{"image_size": 48, "horizontal_flip": true, "encoder_norm": "batchnorm", "encoder_depths": [4, 7, 4], "decoder_norm": "groupnorm", "decoder_block": "basic", "decoder_upsampling": "nearest_conv", "learning_rate": 0.0045, "adamw_lr_other_params": 0.0014, "max_grad_norm": 3.0, "max_steps": 11700, "epochs": 30.7, "adamw_weight_decay_other_params": 0.05}
Rows from block 3 of the decoder, named by matrix and row number. Rows with one number belong to one channel. Each number is 50 + 15 x the weight over its row's rms, rounded and kept within 0 to 99. All counts start at 0. After the name is the row's rms in percent of the matrix's.
# convs0: first 3x3 conv (decoder.decb.0.1.convs.0.weight, 128x128x3x3), inputs 50-59, a 3x3 kernel for each
# convs1: second 3x3 conv (decoder.decb.0.1.convs.1.weight, 128x128x3x3, transposed), outputs 50-59, a 3x3 kernel for each
convs0.31 092:52 54 30 58 42 29 49 65 47 62 56 56 44 50 31 28 47 55 43 56 30 51 28 68 17 31 29 32 46 55 64 56 57 51 59 35 60 36 51 26 34 15 53 51 35 60 51 66 49 59 60 52 69 62 39 29 67 49 43 37 10 44 76 43 46 56 65 52 78 51 69 37 52 50 55 56 42 36 36 64 42 58 43 47 53 51 63 59 52 50
convs1.31 077:37 35 46 92 59 24 51 58 51 99 40 73 90 65 41 27 34 33 28 40 49 56 39 69 51 55 58 61 39 44 26 49 49 50 33 48 46 45 37 50 41 47 78 73 42 39 50 70 40 46 44 55 28 37 47 48 62 57 47 46 40 58 22 65 38 31 24 48 39 40 50 55 59 59 60 52 37 61 61 43 53 64 53 56 42 28 55 37 49 55
convs0.32 103:45 46 68 45 44 77 59 59 53 44 36 31 58 80 49 65 50 56 75 69 49 33 43 34 48 42 74 54 91 25 39 39 24 37 93 19 57 75 24 47 50 50 71 62 51 59 66 42 51 43 76 39 36 55 36 54 35 55 46 47 44 49 31 53 62 53 49 44 53 47 75 44 55 15 55 65 38 33 63 41 56 55 60 50 55 54 46 46 47 44
convs1.32 102:91 45 79 31 58 52 23 43 77 46 47 37 54 45 36 49 63 55 52 43 53 52 63 47 49 01 39 64 39 62 57 46 53 60 28 40 25 58 35 38 37 67 56 40 44 50 47 59 28 50 63 45 62 40 58 54 43 38 47 67 64 34 59 60 55 55 46 35 57 47 51 51 56 77 36 44 30 49 61 64 50 34 53 64 63 29 44 55 52 48
convs0.33 082:55 53 56 57 51 53 67 53 36 36 60 51 23 31 63 53 75 30 61 50 56 26 38 32 20 21 51 38 20 66 25 57 61 43 50 78 34 66 69 60 31 34 69 64 40 52 47 40 31 63 48 51 48 79 64 61 32 53 60 59 65 44 36 42 06 73 79 21 56 51 32 31 36 64 57 48 34 37 56 45 51 56 50 59 64 71 61 44 41 46
convs1.33 066:61 24 19 52 31 51 55 33 49 47 49 49 51 72 56 28 75 68 34 55 76 12 67 73 17 56 52 60 23 68 46 35 99 47 51 50 84 48 65 43 35 37 78 60 52 51 48 31 46 67 49 54 33 53 63 49 73 57 41 48 36 25 53 78 75 51 60 67 44 26 17 56 45 25 39 69 58 38 63 52 36 53 60 61 20 62 65 32 42 39
convs0.34 089:46 37 54 52 48 31 45 38 16 35 19 66 46 60 61 56 61 56 50 39 58 60 58 42 25 42 47 59 38 42 48 53 48 44 13 53 48 55 41 32 57 66 51 70 33 57 61 74 43 62 47 24 54 46 36 50 35 68 51 14 50 48 35 59 50 32 41 47 57 39 63 60 49 58 16 65 82 43 36 66 55 64 39 43 49 55 57 59 46 47
convs1.34 069:78 44 29 57 60 26 61 66 58 28 61 42 47 22 75 60 66 59 72 40 54 58 33 47 49 49 49 29 75 57 47 73 50 93 63 21 37 42 70 44 77 61 51 48 44 36 48 76 47 45 44 40 54 31 56 32 58 52 25 43 50 65 53 17 57 60 40 51 44 67 58 39 53 54 46 44 30 31 66 25 41 47 69 51 57 35 14 37 65 63
convs0.35 100:38 66 56 57 53 41 59 56 42 53 28 76 78 29 69 58 26 49 67 49 29 58 66 70 38 51 37 57 69 45 61 79 55 15 48 33 39 39 41 73 61 91 34 51 66 45 45 56 46 52 31 58 52 54 66 33 46 63 45 46 45 38 82 53 47 66 20 99 23 50 72 58 41 76 56 59 47 42 38 69 37 41 46 46 37 73 50 49 46 38
convs1.35 121:41 45 62 50 53 80 43 44 47 49 60 53 26 29 49 33 49 34 51 59 76 46 22 51 63 46 56 73 31 63 60 00 67 60 32 49 30 53 50 52 29 35 68 29 77 49 61 49 55 27 52 45 61 43 41 68 57 34 56 39 35 57 49 49 37 40 57 21 47 65 34 43 50 42 53 53 35 55 61 56 56 54 48 70 55 21 38 48 52 52
convs0.36 112:43 41 47 64 35 48 56 50 60 30 81 54 37 49 57 60 65 60 59 55 70 51 37 74 59 57 49 54 46 44 57 30 57 60 60 33 54 49 48 50 47 27 45 55 53 49 47 51 53 31 60 40 62 52 37 59 31 53 67 53 53 54 42 65 31 37 99 54 64 40 54 08 55 54 47 51 48 39 48 51 24 44 51 47 52 50 63 56 44 46
convs1.36 134:33 69 38 68 57 26 61 80 44 76 49 45 57 45 61 46 23 54 60 56 39 78 45 69 50 39 55 51 78 52 40 59 40 48 40 50 52 55 45 60 50 53 48 38 56 44 51 58 47 28 93 48 37 47 45 56 49 57 29 33 57 53 48 47 81 56 52 48 27 50 44 41 50 60 52 48 58 54 49 61 46 59 65 41 33 64 48 56 61 47
convs0.37 087:55 50 79 25 64 26 52 51 74 62 46 55 63 48 73 53 28 55 89 38 62 69 86 58 26 56 35 39 35 47 66 45 49 45 50 45 45 62 61 55 56 50 32 60 44 38 51 35 55 54 55 60 38 59 46 63 59 70 31 29 37 62 31 53 09 68 32 75 45 31 65 20 33 45 20 47 49 52 36 41 44 54 47 51 47 40 62 43 66 43
convs1.37 077:46 36 42 28 43 69 31 35 45 43 63 65 24 43 45 74 58 64 42 24 65 49 45 50 39 42 39 27 40 49 47 53 35 86 56 32 23 36 56 45 24 37 38 68 95 28 39 65 30 40 52 37 84 67 66 48 44 65 73 46 55 63 64 50 27 79 53 47 27 58 99 60 41 51 58 70 54 46 73 75 38 31 76 34 49 60 54 69 47 39
convs0.38 095:44 56 26 57 59 61 31 68 32 51 47 51 50 89 51 62 51 14 48 50 50 51 49 49 55 62 56 58 47 84 76 72 33 25 26 61 56 59 58 68 61 52 32 57 44 64 48 47 74 75 48 62 44 64 50 55 46 42 58 57 51 51 54 85 34 63 89 42 76 54 21 47 51 32 34 60 44 39 74 68 74 45 52 62 32 59 46 40 53 57
convs1.38 085:48 78 64 42 67 43 59 78 37 32 42 86 38 64 66 64 55 58 32 46 61 45 54 52 62 72 55 40 67 53 51 51 35 41 50 28 58 63 57 47 43 45 58 45 39 44 22 80 70 44 52 71 55 36 44 27 40 49 40 38 53 27 49 24 91 54 46 62 23 44 14 15 39 29 40 55 38 29 50 63 67 57 55 54 72 42 39 50 54 42
convs0.39 095:63 48 31 67 62 58 47 55 49 54 14 57 51 29 71 37 51 30 44 43 47 39 66 55 68 37 69 52 51 53 42 39 30 43 70 79 75 75 49 31 62 45 34 46 46 60 51 41 61 48 46 59 58 30 66 10 67 60 28 57 36 52 44 36 62 30 27 55 41 54 85 78 45 54 63 24 07 08 62 66 75 53 62 68 37 48 42 49 42 44
convs1.39 123:48 56 56 51 28 60 39 41 60 69 50 55 28 55 48 27 56 51 52 41 43 44 43 67 52 51 44 51 59 68 59 36 58 65 38 43 51 59 75 57 44 60 65 37 40 47 50 45 56 58 43 64 32 59 56 64 58 38 46 56 34 49 41 54 07 46 63 61 64 62 43 65 57 43 40 79 64 77 58 44 35 46 64 47 61 47 35 31 48 47
convs0.40 097:46 25 59 52 51 47 64 31 53 45 26 66 58 52 55 59 49 49 56 51 60 38 71 39 31 66 57 38 25 51 41 02 26 48 75 73 44 56 53 42 75 80 55 43 62 64 58 36 49 42 43 62 54 65 64 61 66 51 57 61 63 50 38 53 92 46 26 33 83 58 68 44 48 36 47 31 73 39 32 53 54 35 33 43 60 38 62 69 49 52
convs1.40 100:34 69 57 57 83 42 36 46 70 49 40 36 42 65 70 31 61 53 53 21 57 58 53 58 75 35 35 85 66 47 70 73 39 63 54 40 48 49 65 42 38 57 65 45 58 41 49 42 25 43 60 67 41 55 38 51 52 30 44 28 59 57 45 49 48 49 70 52 66 34 35 47 59 39 45 54 33 63 62 57 40 41 57 41 44 59 46 68 63 28
convs0.41 117:51 59 52 51 54 67 61 55 65 57 62 61 48 57 28 31 35 04 50 35 35 68 50 43 70 53 29 52 31 78 43 56 26 23 60 68 58 42 22 32 39 48 31 58 65 49 49 46 60 70 68 50 44 41 43 52 67 38 44 74 32 44 35 42 31 31 50 44 58 35 68 61 61 16 42 47 63 62 55 32 29 48 60 60 38 49 57 53 51 28
convs1.41 114:44 47 44 03 45 68 41 41 52 57 86 52 28 71 65 65 37 62 53 41 42 73 30 32 55 82 39 07 39 65 36 54 63 58 47 48 24 47 75 68 33 60 49 60 53 37 34 53 44 30 82 79 56 57 78 44 54 73 39 55 44 54 28 42 26 39 64 50 29 78 73 67 45 40 66 74 53 62 57 48 64 49 47 71 60 53 56 59 40 24
convs0.42 114:48 67 43 58 47 32 29 54 60 34 45 33 43 66 22 50 38 31 41 65 62 63 34 27 48 44 84 60 43 55 49 10 70 47 64 50 42 53 64 61 54 55 67 47 24 50 53 46 35 37 37 67 76 59 42 39 48 68 41 38 45 58 60 57 75 37 72 57 39 57 42 67 72 39 77 29 08 44 81 43 58 51 45 59 35 34 36 41 42 71
convs1.42 124:51 28 50 96 43 43 45 19 40 66 82 40 94 68 49 33 44 61 65 73 34 28 66 50 50 21 52 56 53 58 42 42 68 25 30 58 71 40 46 32 59 60 25 64 59 35 46 57 33 79 14 37 39 66 64 53 57 52 44 46 45 31 60 64 45 33 43 25 45 34 36 64 49 69 37 39 65 52 59 59 51 54 57 52 42 72 30 49 48 37
convs0.43 107:64 43 38 41 55 51 53 48 43 44 54 33 65 39 45 42 28 50 49 42 66 71 22 64 23 50 65 47 31 53 29 37 40 42 47 41 61 31 58 40 61 47 28 33 21 60 46 36 39 42 44 54 41 35 57 36 26 56 27 60 46 51 59 43 44 47 44 55 44 42 61 63 21 11 10 67 62 97 33 38 36 56 39 44 49 43 66 58 48 37
convs1.43 118:37 61 41 34 43 27 75 29 73 46 50 45 51 18 44 52 41 79 33 66 41 31 97 34 37 73 24 35 69 38 47 63 53 58 41 61 59 53 58 53 70 36 53 64 34 49 65 24 59 41 80 52 54 47 44 40 67 55 14 83 69 43 63 79 23 54 49 46 48 62 51 66 69 42 62 57 38 40 75 62 61 33 36 59 24 53 84 46 67 45
convs0.44 101:52 35 40 71 38 60 46 49 64 39 42 70 38 36 34 53 79 46 35 71 57 64 81 60 58 61 60 40 51 63 82 74 63 64 48 66 53 52 51 72 52 42 35 39 65 56 45 40 53 42 36 46 53 43 49 45 46 45 39 34 37 45 44 67 46 40 83 46 73 91 48 69 24 02 28 85 83 70 49 58 18 55 51 60 36 45 48 54 55 54
convs1.44 126:32 47 30 54 29 52 73 44 41 32 56 27 54 97 58 35 63 49 57 65 29 14 26 68 64 47 46 48 48 47 56 10 62 43 47 33 37 63 77 42 42 47 53 55 55 68 58 42 54 71 16 51 53 41 45 56 45 53 58 49 57 52 65 55 42 29 18 43 44 55 75 38 62 44 50 51 12 59 61 65 52 27 51 66 66 38 29 47 45 56
convs0.45 114:42 45 49 41 40 40 51 73 36 45 56 64 38 79 59 79 18 60 69 34 57 49 32 70 57 26 31 59 40 50 46 48 71 85 31 44 48 36 32 64 47 66 35 42 65 24 71 63 57 71 35 46 56 52 62 15 89 45 31 62 39 29 36 30 58 54 25 82 55 51 24 55 35 24 50 43 33 63 68 26 60 67 58 58 57 40 37 59 59 42
convs1.45 105:55 31 30 59 73 45 66 51 71 42 53 66 37 43 84 75 37 28 44 62 59 48 52 51 52 49 26 67 81 21 40 58 14 52 46 31 45 83 51 62 50 42 48 55 57 70 37 67 60 32 57 52 36 43 43 64 46 43 65 35 50 60 52 62 99 33 51 25 35 69 31 50 38 63 59 38 43 64 31 78 72 63 56 52 59 62 42 26 30 51
convs0.46 085:43 52 67 44 50 67 59 65 62 45 45 54 55 27 51 43 40 42 49 47 47 66 41 37 64 64 47 74 65 61 23 41 59 40 75 56 82 54 66 40 80 50 47 28 25 17 33 36 39 26 44 59 41 42 70 47 58 42 77 52 64 57 29 30 69 51 55 10 61 15 72 28 51 19 38 40 21 47 55 65 31 47 59 52 66 74 43 63 59 44
convs1.46 074:52 40 40 47 29 39 24 44 55 87 76 50 31 64 43 32 65 62 39 52 51 38 49 33 62 37 58 34 43 71 48 53 51 37 27 62 46 44 69 36 36 55 58 26 42 48 86 32 41 53 51 53 52 68 55 95 20 48 41 74 27 47 39 70 33 74 61 69 50 28 67 67 53 54 38 79 55 56 69 52 21 51 29 58 29 39 47 50 61 55
convs0.47 112:37 52 39 41 50 59 58 62 35 57 88 71 63 51 76 64 79 57 63 51 59 51 54 44 47 41 38 46 50 32 57 49 35 56 47 55 51 37 38 47 47 33 24 52 55 53 49 59 63 46 55 42 51 51 43 70 21 37 63 50 58 33 53 86 51 57 40 42 51 73 37 54 36 50 30 63 63 54 51 40 37 28 65 28 63 55 48 62 56 61
convs1.47 111:78 10 29 41 56 52 43 83 52 43 24 55 34 55 65 19 68 38 42 63 36 50 51 58 54 52 48 27 33 44 73 61 60 59 75 56 34 56 40 59 59 71 68 60 56 47 52 63 61 47 53 46 45 43 50 33 93 41 71 30 52 55 31 29 80 20 65 61 54 53 30 24 48 48 24 56 56 48 41 56 75 64 58 43 70 39 32 55 40 49
convs0.48 169:54 54 40 29 31 51 47 42 37 62 51 89 40 66 45 20 39 41 60 48 30 47 47 47 57 64 46 53 39 48 56 71 49 47 48 38 50 44 86 48 49 49 42 27 62 61 49 42 72 43 53 46 58 44 44 46 65 36 14 51 45 51 28 39 27 68 81 50 54 47 57 42 44 27 43 39 58 44 66 48 52 47 56 61 55 54 47 41 43 54
convs1.48 163:49 61 43 46 65 25 34 88 38 41 67 65 51 51 19 40 49 58 58 47 55 50 58 35 55 38 46 86 58 54 52 37 40 39 27 62 60 61 68 35 37 57 42 41 39 43 71 28 27 45 63 45 54 46 61 49 22 65 43 57 39 62 63 46 70 73 37 57 43 68 29 34 15 45 54 45 47 61 57 66 15 28 48 39 57 74 52 51 42 48