A small image denoising autoencoder, trained from scratch.
Data: trained on photos of arthropod specimens (BIOSCAN-5M), 48750 training examples, 30.7 epochs.
Rows from block 14 of the encoder, named by matrix and row number. Rows with one number belong to one channel. Each number is 500 + 50 x the weight over its row's rms, rounded and kept within 0 to 999. All counts start at 0. Numbers have three digits each. After the name is the row's rms in percent of the matrix's.
# convs0: expand pointwise conv (encoder.blocks.14.convs.0.weight, 576x96x1x1), inputs 0-95
# convs1: depthwise 3x3 conv (encoder.blocks.14.convs.1.weight, 576x1x3x3, trained with AdamW), a 3x3 kernel
# convs2: project pointwise conv (encoder.blocks.14.convs.2.weight, 96x576x1x1, transposed), outputs 0-95
convs0.248 116:467510530470470557559462525474463451513525510534544397561541535524509525519507418495516563495460527587495573438515475455532459539441538519519474392512477521662565452446555560558425619491535512479425408521527473413523452573538509511438594508528512448527605547499515450562479550473482455495
convs1.248 097:498449529405569466476440504
convs2.248 105:500558562486529511495516459477509459472508501598625502533553453444409583465462461499603418493569419536458417550477464453510407438482423495513542403410519431614443484528552371484474419519503530488491549488459482527536495525513523584511437519483504504524568475559524496453493494424499474518
convs0.249 100:433519520503468487524468469525522457419488441510462510518417563457518582489543477545520485511461507455549492549446506362380527529529471416468415511469544518549482551468459502427463559461377495595421511516422546592482546510527492548509441463487547498480632457461429453513558532593505517454
convs1.249 122:500520453438506436430425465
convs2.249 104:486467534515442466466456483499537585518567492450589498476451527643518565477478532630503492541436474524440497476502524466450471522521568527431405563510499431446547528517449522491570555494525556535470445504494560470445444561519592640437455480483535540468464418478485485429578504443578560485
convs0.250 088:474450516464523552501525463474516533638527538514474462447429515544520468473493403565451482544600521444513485607485516435468506496500434569609393594494486480542572482518454549603532448497590524459546428556525473420589506447486480438498526520503423471526525444495497437485469561536539558556
convs1.250 077:449448433492445476553520576
convs2.250 092:447476638516448544461409558583567431549488433469443401480518570506563423447542515545530418499414526553563489541487476451491464502550486495358496467543487536475480551522460550415480504508575528467524479537440475461447572460506423523592446472457501472439462533543447513566484513523432501520
convs0.251 114:502580485466481397524550495611520476497502556423465633453491520548507555512388568461520495440498582508548551479554523489453533552567465500523577470567397531482547535583460424541444447494533489426523542482512436495454394487500498469499502441489473487509509468479509562464519429377407472505
convs1.251 099:498553513591454532577541523
convs2.251 077:477513446471459569493434475515515485590556530469585487478495506482574345592453452404459418492554514545522490450520469464425385555621483479514480504535509507569588496460510467514534510466564546478430534550541513565514503580516488516483489536471450598520492465471387537549500500501466510601
convs0.252 097:501439432502400436449606462501508441589456554503480471488460503402504527527475582455541409449526508421515453393524521448454459556515539521515451496468528412423529556519463469457531485531444520415526537514510572596470558543618516549517524484523408464506626509496450499502562475529518534482
convs1.252 101:546552493603474435519487459
convs2.252 108:491595388467551492510475493485486485391535576540436492515498542500504513424476488581506534527519444474537458508477381538473439458513359545540515523478510528494576415542515462579572427485529436554485450485523483483490489557477524536420438498490397544518562557389509447567549516521403538530
convs0.253 095:469503556524481505486527503462509511516528592491528450383459500434558601461556466483486525511462570464465496466451488493573469519501512482454505540536340578412415472576509580434544438557462466498501601449505485439499535537471494622561388523527505477513482496443467509522565507425397494505
convs1.253 093:509582460554439430500523456
convs2.253 083:532477540522521516422456650509550494451551551544473519435506528499502467477439518521546481543503596543584494536487539610526392478536566553510563533543496535509457496469558560517481563422449514522461425427415521459587499447514466464577534527472561443470441455451568518522631547469488570490
convs0.254 106:491511489434533524538429479419525597581492494458484513431555511512505421478464533482470508560493542467523526490533539454545536426504481467522433529430542506505437349476539458434410528491518501545485380447506493587511568476576521545609532450458588467493559409526516434525514595529532586480
convs1.254 119:479443400485533417492521503
convs2.254 101:547487477486488474527508559518480499483515493494519483603456567564541517534428578444503498554434391493559340541511515541508573488563446482445523536501500528480448449509421492516465534482556489421459543519465429434433556534567618575467458576490501589533463394519505495538550557474542589530
convs0.255 123:508507551492511533444483645445518563507470556545443455539443487402473533453499417469349539553500426524433483494459586558515458465526507496512638464509516568544562547472592468538464482548543567519476430578532492490504523501545478455494493485487515577478560550482558429563501468549417461526
convs1.255 089:475483456589482533450411497
convs2.255 110:506580496516543468578521552494458507433442474465476490429543501572641551528439542567520552501547553505566449484464464552557626444565600496551452610554530497439412496508418519550470541511583533537525495468533556445505571562515528487439500519489463536454503514527460465472536528533432538601
convs0.256 093:658580498526474509447518476487504512496563495505387525603541431562468556474545479428510542560505488460560544464524458525458506527509461475551542521503490452473507627583486546410490447432445440554486538461527478447555567426494547549470480413528556550474490402588490465522515567564518485550
convs1.256 093:524541548505550570516548589
convs2.256 104:511490514511505534510416496449510429527543398452524534499530449429479455512524530414548433442505410507457478485517447384500508564512537467556461504547560429478445509503570557474515498593556506615473518396514558541522508537525584500466604509553531599539391552550510568479537528574543444483
convs0.257 101:454486430499449494553483507533493479448607511430489496505525497439547374429425541438587550520438541450532514505563545466453499479621441572534592536518435536513509463446440507484478415524525438546432397502455464556428534509516450561542506470495447451532485445544521460448566484504598545433
convs1.257 118:515460457483523419442429444
convs2.257 092:557560393376577436537530435519500602474511540521465531612478519551526434479501512460526526586570488501419438482443507579557566488469482500486521624407467522463572475554459516572519525521524542489416505422522448427486507451505530556452448486449473533541599519545514503484515545492491573520
convs0.258 099:432475522503530512471464560469478545528429425514365455496475587525473483568503517580523408536497564467535504476480506448502509453465451479502476457449532420501468546602491467478535584519527519594432571563529550627492492546585543602494622464512553561529546485572502513457494548516538565539
convs1.258 110:467465440499506419470455416
convs2.258 107:486438466508565485446405467499469529446553461520503504507508517535472555489551533427475592525466438445537511502554543495564565510541586481523482527516528481477528500465441471576556550494543521537449401545454525393445533533569555656464431452495581437466512509586544474546525393413578527463
convs0.259 103:561487407486499501556441510490591545510459483504509526503541557545531601559512604478465485517581513538553540555404439487488511609534486525500524556435421499534503492518545478453491525544410443452656433522503466502467461456512410528520489582474554415504446495624542531571485545494541526488
convs1.259 104:477413457467539470498413462
convs2.259 110:495450463525553530485579469483443483428587494352501483561442519447482609478479496539421448551409473523515389478494594449500518488458486445480525406491506472488413463470418535440529532499490378507557459496454495410454508456544530509424478496476522469503579527558522549539469427463420467494
convs0.260 098:482439525454553531475543605446455509516439456459454530447487463415532531503426522482474464485499471415546465471479535520568545492448487515487478509475466419455523568430477455537434406467523481491555608504569422477477517472505475444511542494458386472507406462527460332554488556496473628526
convs1.260 106:475442457408521547444470461
convs2.260 095:508587551515570425498527534584437518517558560495557511448428508491498588565450493529485444542475521465455405398555499489570544498505598416528528568419436468462514463534372561487465621470492497484559415517467500468521549534514555545458541535558501544496533477573452506485442495483592539465
convs0.261 108:505473433449504585430503541524586481471574555515537435509508432443583482502475556472494476547480410427510497367495562473550513456447520457387535550573506480501511426488543451466583535514510540485509520503511520586548574458560529501524569546481424459604546531508459497559453621440522429513
convs1.261 091:528541465580493428474420490
convs2.261 108:432480502446497480507467449494509393422580580573450574503558509542438517448513547479538545501543479533528397441521515600524542424487534511526532548435548562510510512513476435549539479513539555531392504541534519421449480511544545603493496548421444427562589435546498487457470488365515491457
convs0.262 104:500534436613466513447428489463477394437529419521473577516513532463519532427453631513553509467471421479475418520528421493532520478448505492552545470417495483491465440474674554482564535518385496489460558458494544532547542464517522526497494425504513550522439575528491521411521468514440489521
convs1.262 092:502570515464458473430408514
convs2.262 108:607521438546511587504384492514469451444509509488472416428453468503354427575427457572477480506504395505468514525545464456492524517465469485481502569590522528501501558472521518511442564547402537490557483536487514484602505568570541517447578462510514573516410491548457537403514493526553490500
convs0.263 103:395413447496555495455412426519509547489475503527403428417478499530545546544480426550461495469507540462562524468489525589547598484533395512549469507478580407543513485455509530539478516518606548549494626529530504521533433521530432465507494553525513450527562548527454447441458400463516476430
convs1.263 105:545497526380473459521482547
convs2.263 097:409430540584424457470530483497383545440526526506514544412498471481503474512642524361482531455567596516503508515468425507526436529506478504524539465502422569490494490461537541502531469511421468464454558477455558504501527590508426467500549491486507444565440543375520529519527536493401453544
convs0.264 104:508465442541484468481521521562556470527452522562532546474560445552521530577603474506524481417494412557510542520472463471584452510473560583496539504592402458450567528540530589457586551407417432500510499550475400537536446512494516503452558538504544500510562443474493485495393483438396551448
convs1.264 126:533530456630472502501489474
convs2.264 088:541470403483407521508544509434514516574513481503384480456512478543494462442446537473470547473472448512490558580449543471600551535529521511480433490454497475418546573532515478467487508480355583440486522433366515526481542395514585473454501492478606528570494432482484480552448468474541466547
convs0.265 105:508463483500525606478459517477485585491452536578467371525554563416443480455464439475413430522376539534463503567448570619514561456528503611554530527483463467477483470473560445441477493519498593501489456501535523526606504509476518502523545595528466466496557492530514446558490466467431572462
convs1.265 105:468410467439434546524465514
convs2.265 093:479518612489456465516522507434478428457509461487520615512537520453590478548432572476496530540535524555528467467482403514515536518510543409479475584517530500576467575479451425526508565536592530478438471547529516499452531596500491523524565565415480630544453454561433609582535498466501468521
convs0.266 104:506528475405500604541454541531528579504519542436510421459486495539569495490554467596484433488442528444526568367539450401574483570617461417531464450531458484471491411537445481538491638407496485590497431467531511530505509532466520533479542464480497485583511466551478510516508460488525505529
convs1.266 132:470522439424475410504523452
convs2.266 080:484444410483422502487500581454456447505489514531570452565420555581540550458530585486490491509481507451449485542443498512522468495508495510523476673492534459446510524586523419376509538441433536432508480450525442503550522579488479564449469496549462478495435456427463532538585608508556551530
convs0.267 122:471476472540457516485498464549540472528553458491569506529502554394446549416441574512501467494426532405428438494526497496558478500465577466446510547486518457359558496467534513446533539441597547524511575479548528438567591468554546437460424562425585437582545508454475448455512539475541534448
convs1.267 102:521528419535487547430520423
convs2.267 105:489468464469516416496433544490460533485603572590527522621522495524578622501539502577471511477520525528504457396539474555503546488536511468510557559430510564491452576545476449451546511470606570464502457464476473522483503529569541557423485566478457506494507473536531493498583477364584588506
convs0.268 090:512513439521453501522454472500531563516502495417497560528542539479496506477538488484533493525460510434592529559567531444466534511454494496462527532471539474569566484425478488565455477470500463537514499483480531535478614455472458561493491529453418369520441429487589259507554515535564572516
convs1.268 100:491552525577482575533574524
convs2.268 082:468575660493443466446454495493473336493519507509484360528552556533502498486536502428544527400543445482465478507563506514455502556410506530473470411535459508506458506474483417525548451463512471518590487511550456575567525491512520431444544490491482555423493473579511576497502466468466413525
convs0.269 097:491464428590548521512485497542531556470539433345456441516550446530450379454525576508543538467438466526429476578514550561451537481537546524497516501509426535422444421521506521445610466546420422513528587509473604501516515449495532501518515455578499442529555546496430523499458489521573507464
convs1.269 120:502491364512482537512515459
convs2.269 088:554487645578510447466420499516464431424630465529561589492459504528469481528535464435443501530497504533531510559433532549377511495645458444517544556495532557533458468431468458486498457494499563536538548517531458516440628444535512524509446544536565522489534462465491487499522519522589481528
convs0.270 094:564508520631535577546441503567533519440440557461596518608544401519470479498541479566548494493496485519516425569434498556527491533551530538541473527505471517581486467493501446462381480572436506532459503518424487522593448483398522455583559492490509594503463494491560536555490432534577518552
convs1.270 109:501492486545470516530409401
convs2.270 088:540542502484376460445567461467470464414430507661513545503527494424513549498524445396485589515506546511515412604518540489465446485543473518569457453565584459511488494537507463526551524519426560443511486544491457493431523580515485545546601503534550593481522472493471537564420527511454464462
convs0.271 113:515449374579463440467537481544530424451473530515534536536484547427502548424415572439521504465520504471401492526509487454414397521555561485503550492585462394566526566543486511469485508501476500499522472477537542535463578415493469479551488495523460505536613450491436522533460540437415579394
convs1.271 087:515502496610456538455442464
convs2.271 097:486503512539516469519477496460517600414519618464497677469522538440518474451449463545476488483608469498551452557462532556477482461478508530540534440449420586590610405483502481545533447533484545498405536463470506484524530499485541544485436491514497567469530397470481499460427529439544425501
convs0.272 090:641468514506529570451417429492506493432476530560467390498492452522513434559478434513489498551485483424478494512494589502426518501485558439528485549457542446512453467510569527516483599468477472488539448438521497562611547536456508451577539613501495546438442465568479506576509575581540559424
convs1.272 105:557598568447497498459512485
convs2.272 133:426505458564500541524477460476515594500513512533432439481469493495512485465492475541509533375445550468543578498532576505558505543559465531545514497529524468465526494574624529514430483433530555543404494436513464441526443417506455488508476447456449462514551522540523427421602586659455546461
convs0.273 099:448420613498464505469515475478506517538556513440468548408470453467567441536474443533594441503587523462556571477428570540512415549452431477530439525560528491485371442468559452556530544514483528397424420544527463542474436480565491503454506525497562432513545465450513520487515456479487468610
convs1.273 110:523466413535493408512457460
convs2.273 095:530506494461562469413561473409503538502640547583530475602573579516486471458531530458481514511445447497532469508501562503505536469593545527522442488480510432504531537511550435360482565470502504489381490479468515532444559448591527578401410498444544557472545505489525445497561543458525505505
convs0.274 103:436571497540486479476555503493515478442547420462557564473632482568448531449602534427538522464503470452432447602555434501468561499546458485447593481550407455444510433484537557462532544456453451482471580509474558503493516505535533526452488459417540464522428538498525547496375416451508500564
convs1.274 095:547566512495516422476433433
convs2.274 101:608426470479500561488514496567581422524509511459523488471496535492461478549530505510453421512485473469472519396507515580564550501448613526432485554518415449521388497533404515420517605461440477529560434564526489502515497535474577571470470505518513493433453494541454477477352434501566468498
convs0.275 089:454549407601448510455517492520521492435492551558564671426477500475522585473491604530510572474445567515461451547547491548491499529525448522529517463536403481419567536447558498446524519540449511506471506521395506481497505535485480553482535493501549601500413564444578498579556496416531522481
convs1.275 099:398444467436470506535513537
convs2.275 090:430499574528505463596445477444453551485436540531348496533472515490497548442473511497544545546463518493602509505629509438618518421502397468468425475492544477515498485493457487489504486497583601456452566480471491510443561426503480466475503473519548549471528524534454434431629553497511531539
convs0.277 078:607538583533445554480440456523534540443560445434373485506498451532432465456521504490492419488488525470573516485540384484504473490477511387484513488515392516509470491488494560443524521464477471460469495470513476364568575432546459513499454450528548452468427451457520425551487491538547489636
convs1.277 084:501522497506646513492522497
convs2.277 130:497570473492525542532453520439481392546592437525598488466457493463466463505426481455555448435455402427406451452473459522462559513561429464542438458487568487483478490491622545451541475462581542545485489467471502543537517563531533560465553511584421531526369566557499464454495521548520468474
convs0.278 104:527531477491553525476408513527477468557510410550481520521441533470496479531571488591513480502565560537521532598571484500469636465494509450549457475478461572531446523499510516592449541514485487366469448520486417415481459516557526540572560468580486513451500578559588552524461641499473472471
convs1.278 098:536533532559476566568563545
convs2.278 108:452577514499445414508588498587533550474376469535484519401508487547523484477421451478506615454571476504537560581542486508494610475526462555511464576500448473435603575569539449551452466519534447423556564532485506561494544472502529528575510535535553507474496437477430444542533543561531529475